A small image flow-matching model, trained from scratch.
Model: arch uvit, moe top_k, patch size [4, 4], layers 16.
Training: adamw at rate 0.0015, 6100 steps, batches of 64.
Rows from block 11 of a small image flow-matching model, named by matrix and row number. Rows with one number within an expert belong to one neuron, the router's apart. Each number is 128 + 24 x the weight over its row's rms, rounded and kept within 0 to 255. All counts start at 0. Numbers have three digits each.
Before each expert's rows are labels from the 100 images, of 14976 (inputs lightly noised), where the router gives the expert most weight on average: "patch colour" is the nearest of a few named colours to the mean colour under the peak; "peak at" is the part of the image that holds the peak. Only what is clearly more common there than usual is listed. The data: photos with spoken descriptions (Open Images, Localized Narratives). In brackets: how many of the 100.
# router: router (model.blocks.11.mlp.router.weight, 32x128), inputs 0-127
# up: expert up (model.blocks.11.mlp.up, 32x256x128), inputs 0-127
# down: expert down (model.blocks.11.mlp.down, 32x128x256, transposed), outputs 0-127

# expert 13
patch colour: black (45)
peak at: top left (32)
router.13:125162094165140123158080116180113145156148144102135133167119163141158152122106170133141135082079179169136135105111122169130115152124105115098159104129114138133094128137082144144142135150124155143159123169098092123140086166117141117136091125145121108126126142099096105192114148158113104103102115140139120107094091151121142145128103148106148122100117114106111122109119110114090119118155
up.9:142099135101149108094142137126130112071133099155115099133163114149084100115151110112151125151103139114154113154124144130131102098094104159119119126109166128121130096142162127097125116075159172136094133087141131140169171148129112092140109142110152172131156166090138175095144109136160131148162096141124086096165145125120125158152110100148130108166166137138119120111139145134132080138137
down.9:108121116118134157133143078122116196150147142181084124096098152103153121147084104090087143111150153105114137100124077109095155155125168150170168095118141142106110104133157156163109143118116089122166105123151111103092118112122119140106164150112117120132159112119128151142169145124144101106118169130096105102133104140112115110088087121130137157115124123130121131118162103118116135152142
up.10:101111159113121178120106164119092112131102114106153105152141140119146138097094163152156120138147096165143161154130155091104113094111146117112096157092136148187145148111117122140144136110074159110138123139135133128130122164110137145105119099101108137137087100151091109080112101105115120126155114133084147180125142117135108083132145159141123136133152090125120128141152171165113082165131
down.10:125139112113118110117124101183129136119123185146112169097118122099098114160144137125098103148142152102129104096124159176133111129102125190140184129109121080100136146127116124138133103131129150161130139161130106136172121144123101137144102144122160126120132156079180176138139102162162131124157119145139098122129126173152123142077082107085145119124127140083119133157120134105158126140127
up.11:120130123099133109075153144109126125108104136134110114136118123102162175131149119145169142129132073101147139114108162078157103103171119111108094176105150101109158126125117143143155163137150112103118139110165157150153116104121153131158150142118096141134088148121142159114091113111112145188134093148112168122124117133131085155107170186115118130100102112155117130156125155153163122137151
down.11:140133131104119141132091144126155138134141143110128104118112177162133107112103131072136126124130132137104165107141099118141142131084181180168162107140144110142109156136164120138094089110064126119161081172134105132111148136155122135159080126150153105098120111112090174104133119126164114089097126102088142105090114112115101132087084150122151158119120116119125132120152148124128131138150
up.12:091104167127132132132144142142158129096129123128166117104173130114096142126135105101164121109132087094131160142131129150082156159112126123149117151117085156122129127127139097138126179121135093105071112135117151156149150088158112132149151144115129110094134192154159126112134111115119099141101163155162141151120098098156084143139153138130120137119142122141092181082143072130146132160126
down.12:135137137079142129117128087103127131177108145162129128148183136152135142119083141137140153121102138107143114155113112114092120126145116110139101109101134090144108106159092146133089120125167142138155190128122151096133129120171138152133113109138091112114190098129120110124093164145110149101120172107096128137112133145122095125159056161137141123127095144098118109141101183119125112125113
up.13:151097133155108118171176125100109150144155124147125149095152120157116189091116106155143168129137119081129155139091111094150153079125129097140111089151103119140162139127147147136091139125153101112087124076147123110129154113140127170128131133141159113173134109151118155135130162106060122114099109126105131114159116134159149144113133144152124140104147148146134176090089103130141139119124
down.13:136116156121178157110083093086102071116089140127162122150166126103134131127111151116154139127116141109111161109088171132098067100142092132140142148118133123121144130120166104110132122131115156129167101134124151156174111142141085146131111121129087143101129167114146116127110104124104128131153141140142123129132120136075097131136112186173145139127144157129157167108168176125116126160138
up.14:126083169156114104149158144155132068143164127113171115102106143119121144102108148166095119122149123144102176118187157146147127109173140142134124082109132146104163134112109130140099130125124091127141108130151128147099135097150158119133147124136152128111097088125106157114146104117097112151085137153156148152131124149162134078083127130149118102128125116128082134099165106150148091159103
down.14:119139110111155126070131140131087135130101151157127108130115093122144093145130159131178122137122118161130121122093138173114097126147107137083143181121123094106135157131135133106168136132129174147151134116123121151151133130114119104118079138119070118150144158108149078139122126174148125166184136128115120100108132130093097130172141130142132124159133147104137096151128199095139099128153
up.15:103112135107131141149089149098124112120139126130069148132115150127168120167090113137103142115157133117124114143132139099188158133128106136169133148132148175125129170100166131095114127166110097150106142082127117131080146094109155125141162130126149099123152110165094103113072164097122149153133142114117150158141157127073121111114118132108099149124126089166129132165118099158140140097130
down.15:155159116162120122128174113148132131119127154088171109098120137073159121114165162159108136142127108085118103107104145132157178128096139086144107100106157092106144129147149135136125153134102111104076137103144139104135152154129172097108149135128121121168075071127111146147158154159101131131099155112114117133134124110137126119078169131127113143082116137115126096115134132104112095146149
up.16:176088130091154124115148087138127097095122136140132110128124098084098093149161119125118128140129094082068122140110106144108128128161105114101101128145139098126162124109112090131103127112188134144064128105149141113154125166107129113129154128143133143121132146139195179130111117137139154137129131116078132120178182106137119138130117127155133127139140126119195118148125139134132109129099
down.16:139116174153116126110102108127123161100120092195132119107157108154133168145115132166137111138143138135097166116099103110112163131105120113136133119099127162134116139156128162147121108173165114138147169150130091111123153100154115137117091150118124129141143132125078064129119157121119090077143163103133109178119114118123119122137113074092162144138149140180140136128116129128084152150109

# expert 5
patch colour: black (36)
peak at: middle left (28)
router.5:119173124172157129139105114157114134154148152100126137167112169143144149098109186140139132081081174157146113105100110155139113137130107126134166098132116151132106136150090133135144118159133152129174128177099112106130111178121131115139088105148125111108127133112118111178094159161105093129122135134126123103081114157130156157140112124109172120110097108093121112094126124095096134118155
up.9:125098161117138174128127137089128124107120128135131119114102130119056099135127106098089129124133135099127127104158105107114151108102193105113118167124158153121121149132145082104133127109162135133104068120149125179121146093163138143135160144149085146117155157114151146142137109110172112115174070145125134142160129157138121117108124127157121155163148154174099138152111120125093111121135
down.9:166129091084157118064154137111130113124140134165116180120144144185119127066140177168172120121152167119157123146105098125135105161115079140147111132129118095110136130125095156113117137130109142146122127126114138127095162133130122160156117117129137145170133144116136129124151144128135112126139133154147135135120159148109101126132126170167145103162081162122077147131102136081155088137116
up.10:119095149117098169138141096145111113098163145155083106124143091096113120176151106108117158150138085091127119132107133075141154138129140159094092135121098134150154100137137127105142117130121104125101113058127158140154163155159132160084157121153120142145171109098138106111130072130137133112154098160125173166152169162112120142132155152139112167143133146127136127143110144123128137128127
down.10:171099107142112155147131169089104135144141138131145135137148095103169149066111163158135166125149132125125179115129098144164146143124099138148118129135121152147169112137138125130135084112109098135098145157092152103091161106150147134147175103127093111132117122174105165111167149124091097116122168110104135129140096120085136155138144183131148149149123138157147160097122131123142155150127
up.11:153112144087127120150113160113097094087093136158118126112125145154161090131129103121189134110144126123134102132123127069122141144150128123104139161148164124136144093136140158135114097125099123129118115117146158098052148063133105164119181121158097131137163094130109132111120108109164140146143104124147138163127141128105129095148142162086110135156147173162158134148105122118145110135115
down.11:139117156173131107142163102118124111128114112129156149106118130132139178146160155168125116133102147098131109112111130160163119165126097149106120140122103096109178172109135165167123151134106076138095158125107126127110132135098128103142086129178164100139097108107107130146148110145098110126148145157134160154146126107132159112145171114151122130112134099116109147065148118060125137166115
up.12:097093186129117131120102128143145100112160117130090149140099107088154138172097144146150098128132084117120157145136129074143133157160162130124131117089151093159114125175140108100102156149123111168106152095123122181123128129175130119134123121115128110120150110140064141108111098126149121141121118114105168158133150147140106115127103152144124174143176104141125092128122110121150152094161
down.12:150135146119124126084149138055136130119125161116185153130134120104117130117139180136106128162116133119095118103137124147135130159132114125088161138099145139129167112146143104119135142127118132155050124081078119104126116124189144129130187149106090104121127121111127147101118123144133126119150133102135115176104160118103114108111149173137149136173109168161097156150128141124156125147127
up.13:143062115133131134107161125107107113115108097136108121094130110100126114106166094160168105136146099123143133124112117129103108114184137111092109129126118100107181146107128114108139095139133146122078130073149132155124167145138128110126130158131128132154120139115128165134106105091118168159149134177103109104225138162121110113134136104138112119151152139128129110167153156120149110145127
down.13:153096180082139122112126104107099131135157147122145143135126104069162155117110176172157144126137125106133156112114126138146099096152086139145127178130105131132172150109148147137146103125130132125133127133117152121108147110180077135121108106113124111118115093130132134130159109161104132140167183156105132145115106124122090131134141172137160094137109101142135176095148145122115159177087
up.14:158087157098094136116160126115077142132106135104130116136167108115109147131170122138128103135150098087124139139110101115143161116106112110117118132105128149117186127164131109129131122143095128092071126062152169126137150144087113133140157124102155141155122130125122180105131090110095148130134116131109111128164184123149095110120144133124094124139132189134124162146159163154105107157124
down.14:094154153148126092127113146126138135123115098146107154131113147146156139099133179129176152136135138114101141097124108146183139134074083106143125140152094167110147180101099139123166127144106106125130130149135132154096127089163131146153102102120140109151145121112109116132132137124122107126083160112169172130098140130146112130156132166138136135158066149132101178087136105115114126164086
up.15:098110100134116155128152152072102121160169112161139106093155120161126165113094138168106094142171138096141156126100127118120148085117047134148130109082112132100143087138151118137125108113116108120125112099145120133114136117155077135136183153121167111168107128143088125112143130146123147103097130161124110130125140123116152161135134111160131143136132121186110146123103135092128144138097
down.15:114164152085162121143151112124161114123130125122099121170150145103188073094173149112109152131084145129150126119151079086141127167120147113131116095140149133112106109112130139115133121097118145122099147117105176189138141106170119144125135183108139128072155111117162131125081096135115116135097139117152129089162126127131116117147131148099120151129110121126110141145150084131103155106137
up.16:133137166139106137113153124173149131099104105076144112120108114116138161126197129117119122137108114147115129121125147114137127149149144105141146126174143102123123111073171161129122108155110095070117109111132132135114135128134170132080157180088117115124149108114120128135125113105100136122086138132154115102119142157125125103113155115112099110108203133157176068124159111133132150111158
down.16:116114112154143168162135100120098137132170123154081125113144137181120112117096066169162145115178133138121175133102111117100115136154123135151115168145086156124136135131135151175090100142121160143155120153127110132127150153090106106130130123147147145184114164155148116116155152102120100144125112172144142123144108176143151135135148121161141136167109085122108134160119108084141132127129

# expert 31
patch colour: black (51)
peak at: top right (38)
router.31:121163107162125122153074112177124134164147131121129155172103162136158152103125162135130130123082170170141141113132113163107118163112117148110174099118111131110094116141113162136146136143143145135166131160089086120126104164115139113129096105150140105134110135085094135197122183152098112100118133143135122118116113155112142162139126158102142112114093121111123133096102128105095145117162
up.9:165127121083112066103134123162107103108095106150151118137108124150136139143167143087154128132117131121078111089126104098092135072148122134110130164114137065157142114099139173151125148099111130126127119135138138124111144162118134139159119105154099164124164141120136122122146154125158102123140115081120125149133189092122077132120142137130138127166185173123120154098122140101125133137122
down.9:103133103126114159162135143142121097096141142115085100096084108110169156121104136163165129107168096146158162179109147158139129165140094132147174146096114116112129125113127135170192138123105098146117138177161126159112152141108112086137139139132107106146118119085101135155120101095120136150090125164124143108093116186111155134115127109146124099116104094110112143128135114121118121137128
up.10:127134149162112129124139099119148144075102120150125115074138169152119103116161081141153113099119107111131132148098154109094164101156116092158085112128144108095094124136135147148089145165110141075128134080162147123170175109121127110104121153131131161156157145155104141121124146118114120130112083122148137113159154151118118108123108146114141151129154189125126109192121113120118102132125
down.10:149119157109162123153131102103133154111112118159093136126134154188113108125152087090157134092131115106106114160161118100107150087098105109162111104154112125114079125103156148150115134164144130103137139145185152119113153157131144147109146142144156140151184103156117112144090165087116103106079140114112081135151127128098159153116120139129128135118148149156122104173141109133113149109105
up.11:154078110088148118117124125143110064099120092152103122121127111138147143124151077117119148156174114119168150134109136096124119098123148115152095148146126111148192122111114108123081120117131076133035127096141130124152170135154080130123157151088126128115137119145143129112139124100151126124148132127094121115148152133086116133143165140121151158143176138146144139121138142134128104125144
down.11:117134089135108155140146124134123108146140148147070181134075142125104118106136127113146118112155142118131096107154130150121158165121142178145130086111117112122135147102102129128164118160127134134131104166142112104114104156115151105134159100173134108093132109111107172162106140086140142100132193137123112130114142196071168181103080163132129117128127137119133134146114120122131112120117
up.12:142099133121129123104153140125116128120109113147125134077127129132134147125153101163145093154187138119130168134125133093127132077111143128158096118118137109119144190126111127078081131118091110121082141115151124126124204120136097149121125158139120147140102114152069112127142149080146102127118158122104137132150148126102089070107114139121158155160178139157114138141118127089127111150137
down.12:110147099120100111143115132139165070100159156094091186156073127109115105121134165134153134138127130116128105095176119120135123171110165151104161124133123131116142132094098111162141112121152161155164103187126112156113101156123148143132149111170130122089143097099138154129112114111137134128118125110127173123131144172110161159090127133128132139119087105107140163115133141176148126106155
up.13:108107166115104126103113117137139133098131141097118126145161132137099089113106129152137116081115085142128087140148174116139159145091159146094138129122143176158109106181118158070124144125121140116153136121120152149128122138194150142132163127125090114095149140099143160121117107106129097129171126127193161129128120139162092103144102140151092109149114145192123114147139139113123112133127
down.13:155154110128162103133088107078143108142143136132132153161132154173107101121134119098159154105130163072132120135167139110118158127135137103124146099152112127163086120124119111123118165135114138155115105149101139089091123124092151076157163090149120133100163159154121135127085166123149117125083129105135139148124164126137176153124104163118133136141144159147099133098068096155119127135134
up.14:121124105145127137110138117118140131119137155168084157054152131096126124120133078155143100151180132117145147100074098137101100142108163156154109116115114113111142153135119163110122133143142137117099103108132110152113158132128103118094119143133157118151102194114097110144093116122097142079079134160146137129150102142108128111127146117147163168126142115147077098159137095115142143160153
down.14:119141149087097102135033145150160090136092182118164130140110116115140132119104133110119125110102137118134094141131157121126122116100108120090134163101123132132133140131077125104132110122147112152103148136150161124120117090180087147160118116148107143088125105160138105121099112120122138122152136093101174168138140096123104182116150171138133143161124134109138174105114156118122120150115
up.15:097077148121108134138169131168106136090067114131103086090129123088141088140137149163143162116148104149093145115084139146089135169140128124109135114137130114139133121160160139109134111120098122133119116173161154099127169126116134132124178136111118139179182168125109155127120119064103126101151138146137116119127140099084125113107122113160126148150145149126158121141115138110130135174121
down.15:144142108127140105086092124093095118184140169124122159106112123139127141124118084099082113147143137110178163128099116159163131095120130142112112137087112086153129127122111110123124141132125159125127131099123115151158114129127112100176075149157156144101095153071065144118118156088149136146122107141126155108108122132142117126095153164154168177125128112121126143122088109115129118115151
up.16:076088159119103125122122141137138129127106167109179135115107124126121120121143133162112143136129101148141142140125106109103153101124124118152129110130161134152149123153075158135147125111136115100113144133148149158121147123160136171143180156147112184116121093158075150114125149100148105115109086171161165134144096134158109113122125121130091121146111197142144168176089128154110118087114
down.16:142153124102151148112167145111065085117136121102172162166169153141092095130135088106191104134123158060099137115126139115118126123082126109113124129153109121114128091096152125108109148129108172119093087127129143156125129177093129143143131104102112134168125158131161155120131143150133133134102139144133103137123162103128135144123124134145129113147150119149086095148132163165142092133146

# expert 0
patch colour: black (47)
peak at: middle right (29)
router.0:147166124150141103166102111164113157161145150130118140162116169139159151098126171120142128096089181167127121115137120158108107147129091137107158104121109154119078117143081145128135121149120147118156130177079102105125074172133145108149105110148143123105120138106104108167101145161100092101115120142125134090085103148134135142138128116118149114093114113098119124115124122083101115130158
up.9:172085130113114113157092111141133159110110140145148123121158146121148097163144090126133162130177151101156136102124077096148141073150156132104117115170122100130128150136150140139103094112092100095107112124145147100075159135098145143155160110102130107129131113142103122118125142121127141097139134070132122129146123133067124120114141154103106163103172152165146118117150106183117144124125
down.9:137123114165098183126154124166115111125133122117101079133117127097141159108178128135115106131151106140130140116070153153114124170133154094085146130096151113091139160138098153162129100135119138117140143146176100162128125147064139103096114156160131108140093111095102144154091096140120145145124137156101083119113128155132131127085107119114103099114107092100129097155143137120122109157139
up.10:164111131128170186141172107112105149133103054100126133158136132157114113144132125104137148125124127120068116142130135104144135145091144101138111138157156186147145143119177111131108133107116079076133112117150127082128157132157147144113099132122067139141137119123179102128161148124121126111127110122147129107147131099147167132125137081171090143118118144163111107124120114154139116129140
down.10:150097084124154128140164111132096145139113122165134107098140148136178127092132073100117140082159141130151141175114084141080111104145128124133110145140121146128076151154105145144139093141142130103153122109170169107086123106127118139111143139153081139146170167155113140138155136121109111128106135136147132097123109151148132160148140181126131156159136154112112139147106078082123136137095
up.11:136113090094152116129109124114081098109128108127093146124114130093169172062142124143111122111176155137168112105107082111136119130131105146140131155143153091120171131131118112146106115123111111146108099113157128116097126141118123207157170117136117108124092142121137138104112125106121147129134122158123178123128135092090120132165137136151131093136099122192174111136155151152156112119116
down.11:136137182115140098137142111112115149105122116132158116103171146165127094141161100143150121095086133110138110147125144114114110114099089098127109126141074142089099127104172134155118152155136114108104136117115179148120168170140132108118120158112154113174170107122099084135158148124097114089090127128111088147145147090135156130102117101101118125110110162125080098125105099120116138119092
up.12:138117144139100125110122203123168117082089133131138108106139125149109148121133089118141109144126118137139141129117155120142129109180128141166106132096165085121117080125139182111121124114116113131098077107143118175140155083117149157085163116117147144115172117135140173122144115101131131146133116139128116132146137158114094132122107163138133125124210135109091089131148113088120136108116
down.12:155119100114125112153083157130127122157160134134109126106105110136122157086148146130174125132142099108130102115109119111162149091162125130139143124130147136139144149103089133135137103101140135156103177094158134136121117132134145073137143112133159122160125112096113153142104134110130115113098080127122199182114172137139123136146139123156160114122033122154154128139120159133170103131111
up.13:116125149142078110109143162098136106066103112147150130111160126133120116123132116131149137159135120125139131094138116133112109053147098131131087146110155084102138077131142159117145140149126135089133081113128131120132171096126123117118132155074093150143168120127104139130128128152153132112124138139140104130181154132111107153140129141121129157132199189128127107098118172088125101139120
down.13:099124109133140138116128111122096159117107148168101149101132115117128148168135157162153147120142124145083141090107118143136141149139096137131117142126107132111175170107129183164132147156106098145150176143129079122152114101126127113116117100123143106173139153090108126129114135132133099111144152144132163168099150146120122108140084116193144103119113109172166170133153138178153133172107
up.14:145121104142168149088147125089135109161146137137138157161186133140080154121146144098185135188121122113064125143136101138118127118160130121148126109095156171140146143123116096114134140139124097113105097103111114138120146143100143112112157124150108162115098120134153156122129124079134114153109120134122085125180145142132088140089117140164115124130177166105128159128113149146122086127160
down.14:140099092160146146130155097149081154127120120129135130118108131092157129126136129161105132115155120100168113101106100146145119141170110118065163159145134095123154101128101120158120140124158094126114141108126137123144099095117116200119139142098119148151113146143199112127127112145112141141163128141136184118122103084137127149132193129120107129150097144161193148130144140128125123133138
up.15:158112094153178139130145114081130132133114062132147131158130116139120137101124105131127140143098133142087115182109107104158140091120096114121138128141169165145134133157143113124147120123170161115122087093172114082109137111139151148112124127059101146157162099148182097121129130127142140126117118133104108094146127089156142168142162117132119152124127168187127103134130105129119122116122
down.15:126085140144141101115139106120098088093174128169105127086117159133120116106113119129169163086140155130134136126126147145070115141142112147093126147166089152106099131127145156150134109135176146116185161151130125153116149129108107124124116095183133166174147165077117119125163137132110099138163130161139121138123128093116111151146126156150146136126132115088135144101105090142124136127084
up.16:117091153139091143087132158105126145113125145103141122119145099112142131144150159134154122143146062106158125105114132093134148109139141130112137121117098117106153147142131142128129143152114077106100133065164156103170166125115134109108129111109119123180114075141112100144134135137111167101164147105097125127146135150110122060155161139146079098068111158117143130150145135150149119111113
down.16:142130143118102160112145146154154121144132188155129110142150116068118123154106113119100093145164142127129137112099105132120135132096120120099133096076154122130152142150120133094187096120136136129153108108158110158143109092152104151125153137129064143146128144146088120087123069147127118075161123132171086136119166152106107144153126159137149137147155164104118104147117136149136099141131

# expert 1
patch colour: pink (27)
peak at: bottom right (33)
router.1:082060162122108169102135118125189110107133140111143169081120089085107160110118142144091139141164116152119138132126151133124135144104127119143117108157111114109148155117123091121108129155129085143110132134114132174173155119136094136124123119147143142119108151166119134122153136138114130095120142141121171161137124129168133096139113123190114115085100106099116156120093089145126170104097
up.9:165107137131144106160117169170080183134151115160144142140096158167126089117123132130108118097106150139153111137128107106144107118090151127109114102116136113165092118144112110104147139090137194145135155120142128133088111167184167150117088091124131130125159123107092131149139114157141107101138122111161144148105121120135148115164081137099131116161127145140115097131122172111114107165104
down.9:155122100125129136166109152119114141200123156149126126135140176148114135116110078121095137074112131129151123165143104132160127117130142125124136104142116137155095106105123122167164151097143116120143084122144152125105106135100160091163182100161116132105090140153141136136136158065119123116131118150131147117122107148141181185135158172151111123121110163142106113112092140105150143106113
up.10:130149121151138121115141108135138095137132145153119151121106112111167132085112132150127147136118146112106100140153169150125118108185147091123086098104130086136125096156127108163089132167138123173116098157146149124148120134142098114090140142098107126126158081095154117124150130136127128080097099090172121115161139111151140168143127174148116182125155098142108100105100131069134131114152
down.10:114181102148124121154117127167092082099130113128152121125137139134149121150129130129151108125111145110130087117079138092131142153023137132129152142119132104145155166116158170091112084124124122126108149135137123144145106155132112107132152102170157116111071144134128109119101125111108157126102142132111112172134135142126119147100113109097136136156181134148152108132157127134108141176084
up.11:113129151129114136148126172115133152141151116142134145134140131133176114161139100111144114088133128105183132141143148093171154106172137143113104098129131102176100092146136138133128145154123095153127142102133130131129116114129131148078144141087141104153162114117086076112124119163145146069125115068100133149114149156111147154141137201099102161115138090156132108112100105109132140128141
down.11:119130141133084158104149159105085088124100122115157137104150117138101139131102097156183079121122145150137115132107163145136105171121103131085130138121106130106172133137119146157129177162107098151104141113151122172134122145118098140146130105099123102175100128127131106134115111118111151128167127156117120180111165125153154149140168096145101066129125128103138107108135181124146092142117
up.12:161136138110119138143105136116139180162088153170171132149129149127107121170112114128139103144107135139125118153105093138130085110111130098118118157129121153120156162135106155148117145084125113119088140116137119109134162132097115140124120117163134170140076103176103136118074092145126169106159165097090078152160121075151125092154142158103138128109114138116097112122150138157135104118114
down.12:156116153092138097140126159114151126112117116134141120117131099159115131092114172182111143114137145148117140101135155141107140174140077120129173108161109102101144147089130133136133118143090102147129139136109099094101165147142152119109150114127178100172139147124112172130144113130130095091158100154113116142130174130102142123139144107139165081136117146177111135138125123161155128199097
up.13:152177110180125105110132116131141120143084152111116137102091130119133130149102110108128154150149134058069137171093171134103117130154095135147169164103121116129141108105159128134139130142139112134127100173150094092119117087084136103106140131103122089119135099132139146137137152090124146147123116138142123081108139134110155134090154164113155119108161164164094134156149126089130118134116
down.13:135192089109101091155119143165063092112120124143161117132140142144139081119146107142101130118097145133151123106093107149162146108150155101096133155114157083134115096148171144140137144090115120132113116108115138099098149129100160119132163129106121124100112158146156152128127158110150141124114109137160099127162135147128125138113132127094134131168190183163124121156162170124129136144106
up.14:109075130138131182110140114149117095107101151135152163123131122160072149130111138102136134144111126165160056117137118160135127132103129122135096137156127120132120110134092145107119138154145134095107168099093149137156156142116106101125131105164145189125171133104125110144127130138120126145097126164143107116151115162142124146131094083186111141128123168091090096101129156103136092112120
down.14:110126118175114082142123131128122123082150097095086138113069113113146134128171158143139143118167105148135107091137203147138135104141106139130125135128108113117159146115157181141148108166136115115113121139138125113115123140167123095123132126141138123111128143099096184161117130111110161133143100110083118128104129116130127148088161152114120132100192109153148148085123081150114160124110
up.15:119107133079113132121149149099131139115085147122159125129141147149122130074128119119103130091109099092073141182129146109093164127098149123110130121131160161152113144147157085151108149143081168131134133109187187148137131141161107145125108129129149112154141158129095143113147128105136092073157110110117122122100148082119147131152163165132119141116118136126143150158092133143093138144109
down.15:108142087109133172103151148107101114128147123146105118134159138142098116131116115129160134168084175153141137158116167166128127154102177166144079144120191127109137133155145139149107129125142135155130154144121140153136139162089168137130139130112096127169124157125175112099171149139139124135159127144137083109133130153101125143121138098118118112144164101107125110119117176098163109128189
up.16:162142121119118149106109142119145164162115150117156135161096115134088117177136138130111092143128146150140133124199133139156128107142121137113063118158119134139119146105132112135125094087119149140116079130117105112134113185119116126195161106145115190125123126100121159091130099125153095101145135098128132121097154138155140142164125166142134131126102124138092090085112129105171120122147
down.16:131122185136101092109108106139145084067118127093156104105160137126111128108133132180183116154147106128145128069123127106108110117156071121127142103124108123083124122106128131121118130146162100107122119097104120138142188115110092104133125136114143092147105075110105153119112112121092149122182103166148117151155152133115117132131133095140127106101140160101149122130115117126114108108087

# expert 25
patch colour: black (64)
peak at: middle left (29)
router.25:111156091163141111172080106165122145143140140089133118188102159126142139108116172127138133087099164167138117113113130154117101153131100151124161101130102143137088132148104156131150138157122149129159122138094091108118064164124132117135089124147126114131109145121099104194121140152120098102094114122133116105111095155117158132126120124109156115099115110101097137093105120099090124119154
up.9:109115171128176133140137131081127100098153095160077118130155163123132085170158120098162124122139088152111138157126110117159145103155122121150142162110129092138135150129176143124093136157119117144120107091143170151130130103142111118121151147111125123115100109116149111077087091111115123160115150138121101180143112089084080116147131162140116159139148104145127105115159098147118151115144
down.9:149153138110115135114120110178138156132134174112155122139161122105105102128174174114126096165127120082090105089133125132116141150080100145130145104096142125116128135159164092098152158107097130136064107107111131119139119141134138098135128166100116078129145118094129161154173139116141128152107154105102103147129162121113103119063095139140135139129129191100106118124128107111121127118120
up.10:148090153081148158125111125143125113119146099123107119160179094093128151131126127127096086127162143111170110120125091108130111138103154112104113154145154117122197129120097121114110097110171116144083117119135148139117147135136122173135151090085139112110146158116159137104104107133121133108145139148112139123184162136128085119153066117135127119138149110158137163132171167177132118122115
down.10:126147123120114165131099156118156148156132188141120114142108141140148096167107145109113127122125092123144114099128135159112136129115143142144168142112129113123120154142166154139204123141136105134114111153161136124087111113150125123135143102152080091074143106139084144149132141111153146108152159095093083109099102157065146157131134190124112154084136150149114132117119129109098141119122
up.11:140131147142065135098108160116122133115120170164144089112138135065172152148143120103144092123140112106131113089096169114102110089150135132124134148109153136122147121100140155110138116141123140104116080147147143126148160130147162157079158088169105123163118086123085143137134136126132155087156125109130113162116172115121091144110096168117140132093142146130147145094107152124127112152102
down.11:086145114150174105134151139106157193115117112123085162132102122150083122129179136125099160159097115142112135125146089150134134113098157129148115151150110146121140171109140127130131148129155131113101138148120102160144118143113107111138089167116150128111156173070104148126133121063151124172108144120139156089133096176128137091120118108125129135121108118160121134155176113131151161127133
up.12:185118129135125136122112141123111127106105146117150115137141141127123113134143112113168113117133115150163117125136129106101136119165154162058099145147124133156122080150137115092075099132097130124117072112126150097159121129079136123125151092117103148117191131128127103161142148160140158075173113085155147158112158137124125162137105151111141120155150131121178129104095170129104140146114
down.12:109133124117110134131116118127161128116112151150121105101108106141148148124112169142061134128144140157120117106074109177180123138153098125115161135120143089111184156125140162156171108134126131152160151124149119142086113083142124137119125149164133137138126155119099156118110094145158124155118052139124165141104137162148132087181131139145148125137093140157133135160152113111129096156123
up.13:107074171129122097123159137122137114107122141166140106092151106123143142168126106146142112128156143119118134171118118123159154112172100107125120124106148098134142166181153150101150126158133080118108100061160167125138156088142103165095156120100123151137127123145134080098127122139116114093109130132158154127156150146138082081170117120106117122116159149143120111163143117159116111116116
down.13:162148132119119116110125143112144110115151147122151113141131170108134112107139139121097145102079127086095122104112148147124090150104091105104138115135118104098110120086177146130172162117119145119117091108147163136101151146138160110101127120160084078139160106112119166142158140166094137110093119150106107106118125131083132172105130158141124125119100194117087120140102149114115096158096
up.14:139101152114127138149158084108123124080122102133114132130157088113134107126132081084133128155180105113099154177150123121122138094103151117081127147130120112142141138161150094116106123084094156167075116116148144121165188109122094140157127140114097175113130145106130139099111120105163095119136111149069117159143153120142135123167121107129142173152126118137127115142109130124142127151165
down.14:132105124133157144101112103149120138129113144154104157135138109122131155149132150116127156148139124100123130068115109099119126134118131132155129166136114118122161165117171120096100127132161155133135081150114116159163123109187086120134087162120128128097122154088154146146115090122149136143150136088069132129127117139133080138126143186176151162154162090172148160093154131142124157152132
up.15:100109152103112103104102132105140131072093103144128128111137139161128080103141138083157148142128128123122112125142127112169125113119121161110157172144148082143149138171179149090107112086092155144130131111112149110158183110149111149181116148097092147114141132117116159125122150112149128148167131097077116122120149092082116087141139143122134150128161139145139131099179126143138121128140
down.15:152159069141159146114133139139103122160137175134132140114120109096125124119114132115078110167158134131120121088083092148182136132104106137112146151095113124118149143148149118120142127090114084123084131093116128144153130122145038105144104155126114092143075168123109134125153131094137130154101152116132149131128119151115113119149146135130142136167140109167139159119126138081154135169143
up.16:161150112128121170128160086116087132160116061115117108151144110106163102157133152129154122131142107155116100100154154147127143122131134097081052156125163170095137118144116130145129107136154108134118125152144132097115120126080134117142141111113097131149116126115188077146121135106129167152150160090115108117158118148163126118124150128080118154137120127136098126142144098089151132165123
down.16:158099138122132074088092147105178074103102151129143103105140133108112182103108145144105112115150136143096144152105125126122116117162112094123118126143120122133124134135091148124149103133115156102152113115153130140097161093154130165119121096160159151132131134159079136113096122139115114105164137166157165160144133115121102101165130132183137088143112137132147173147153138179100104112108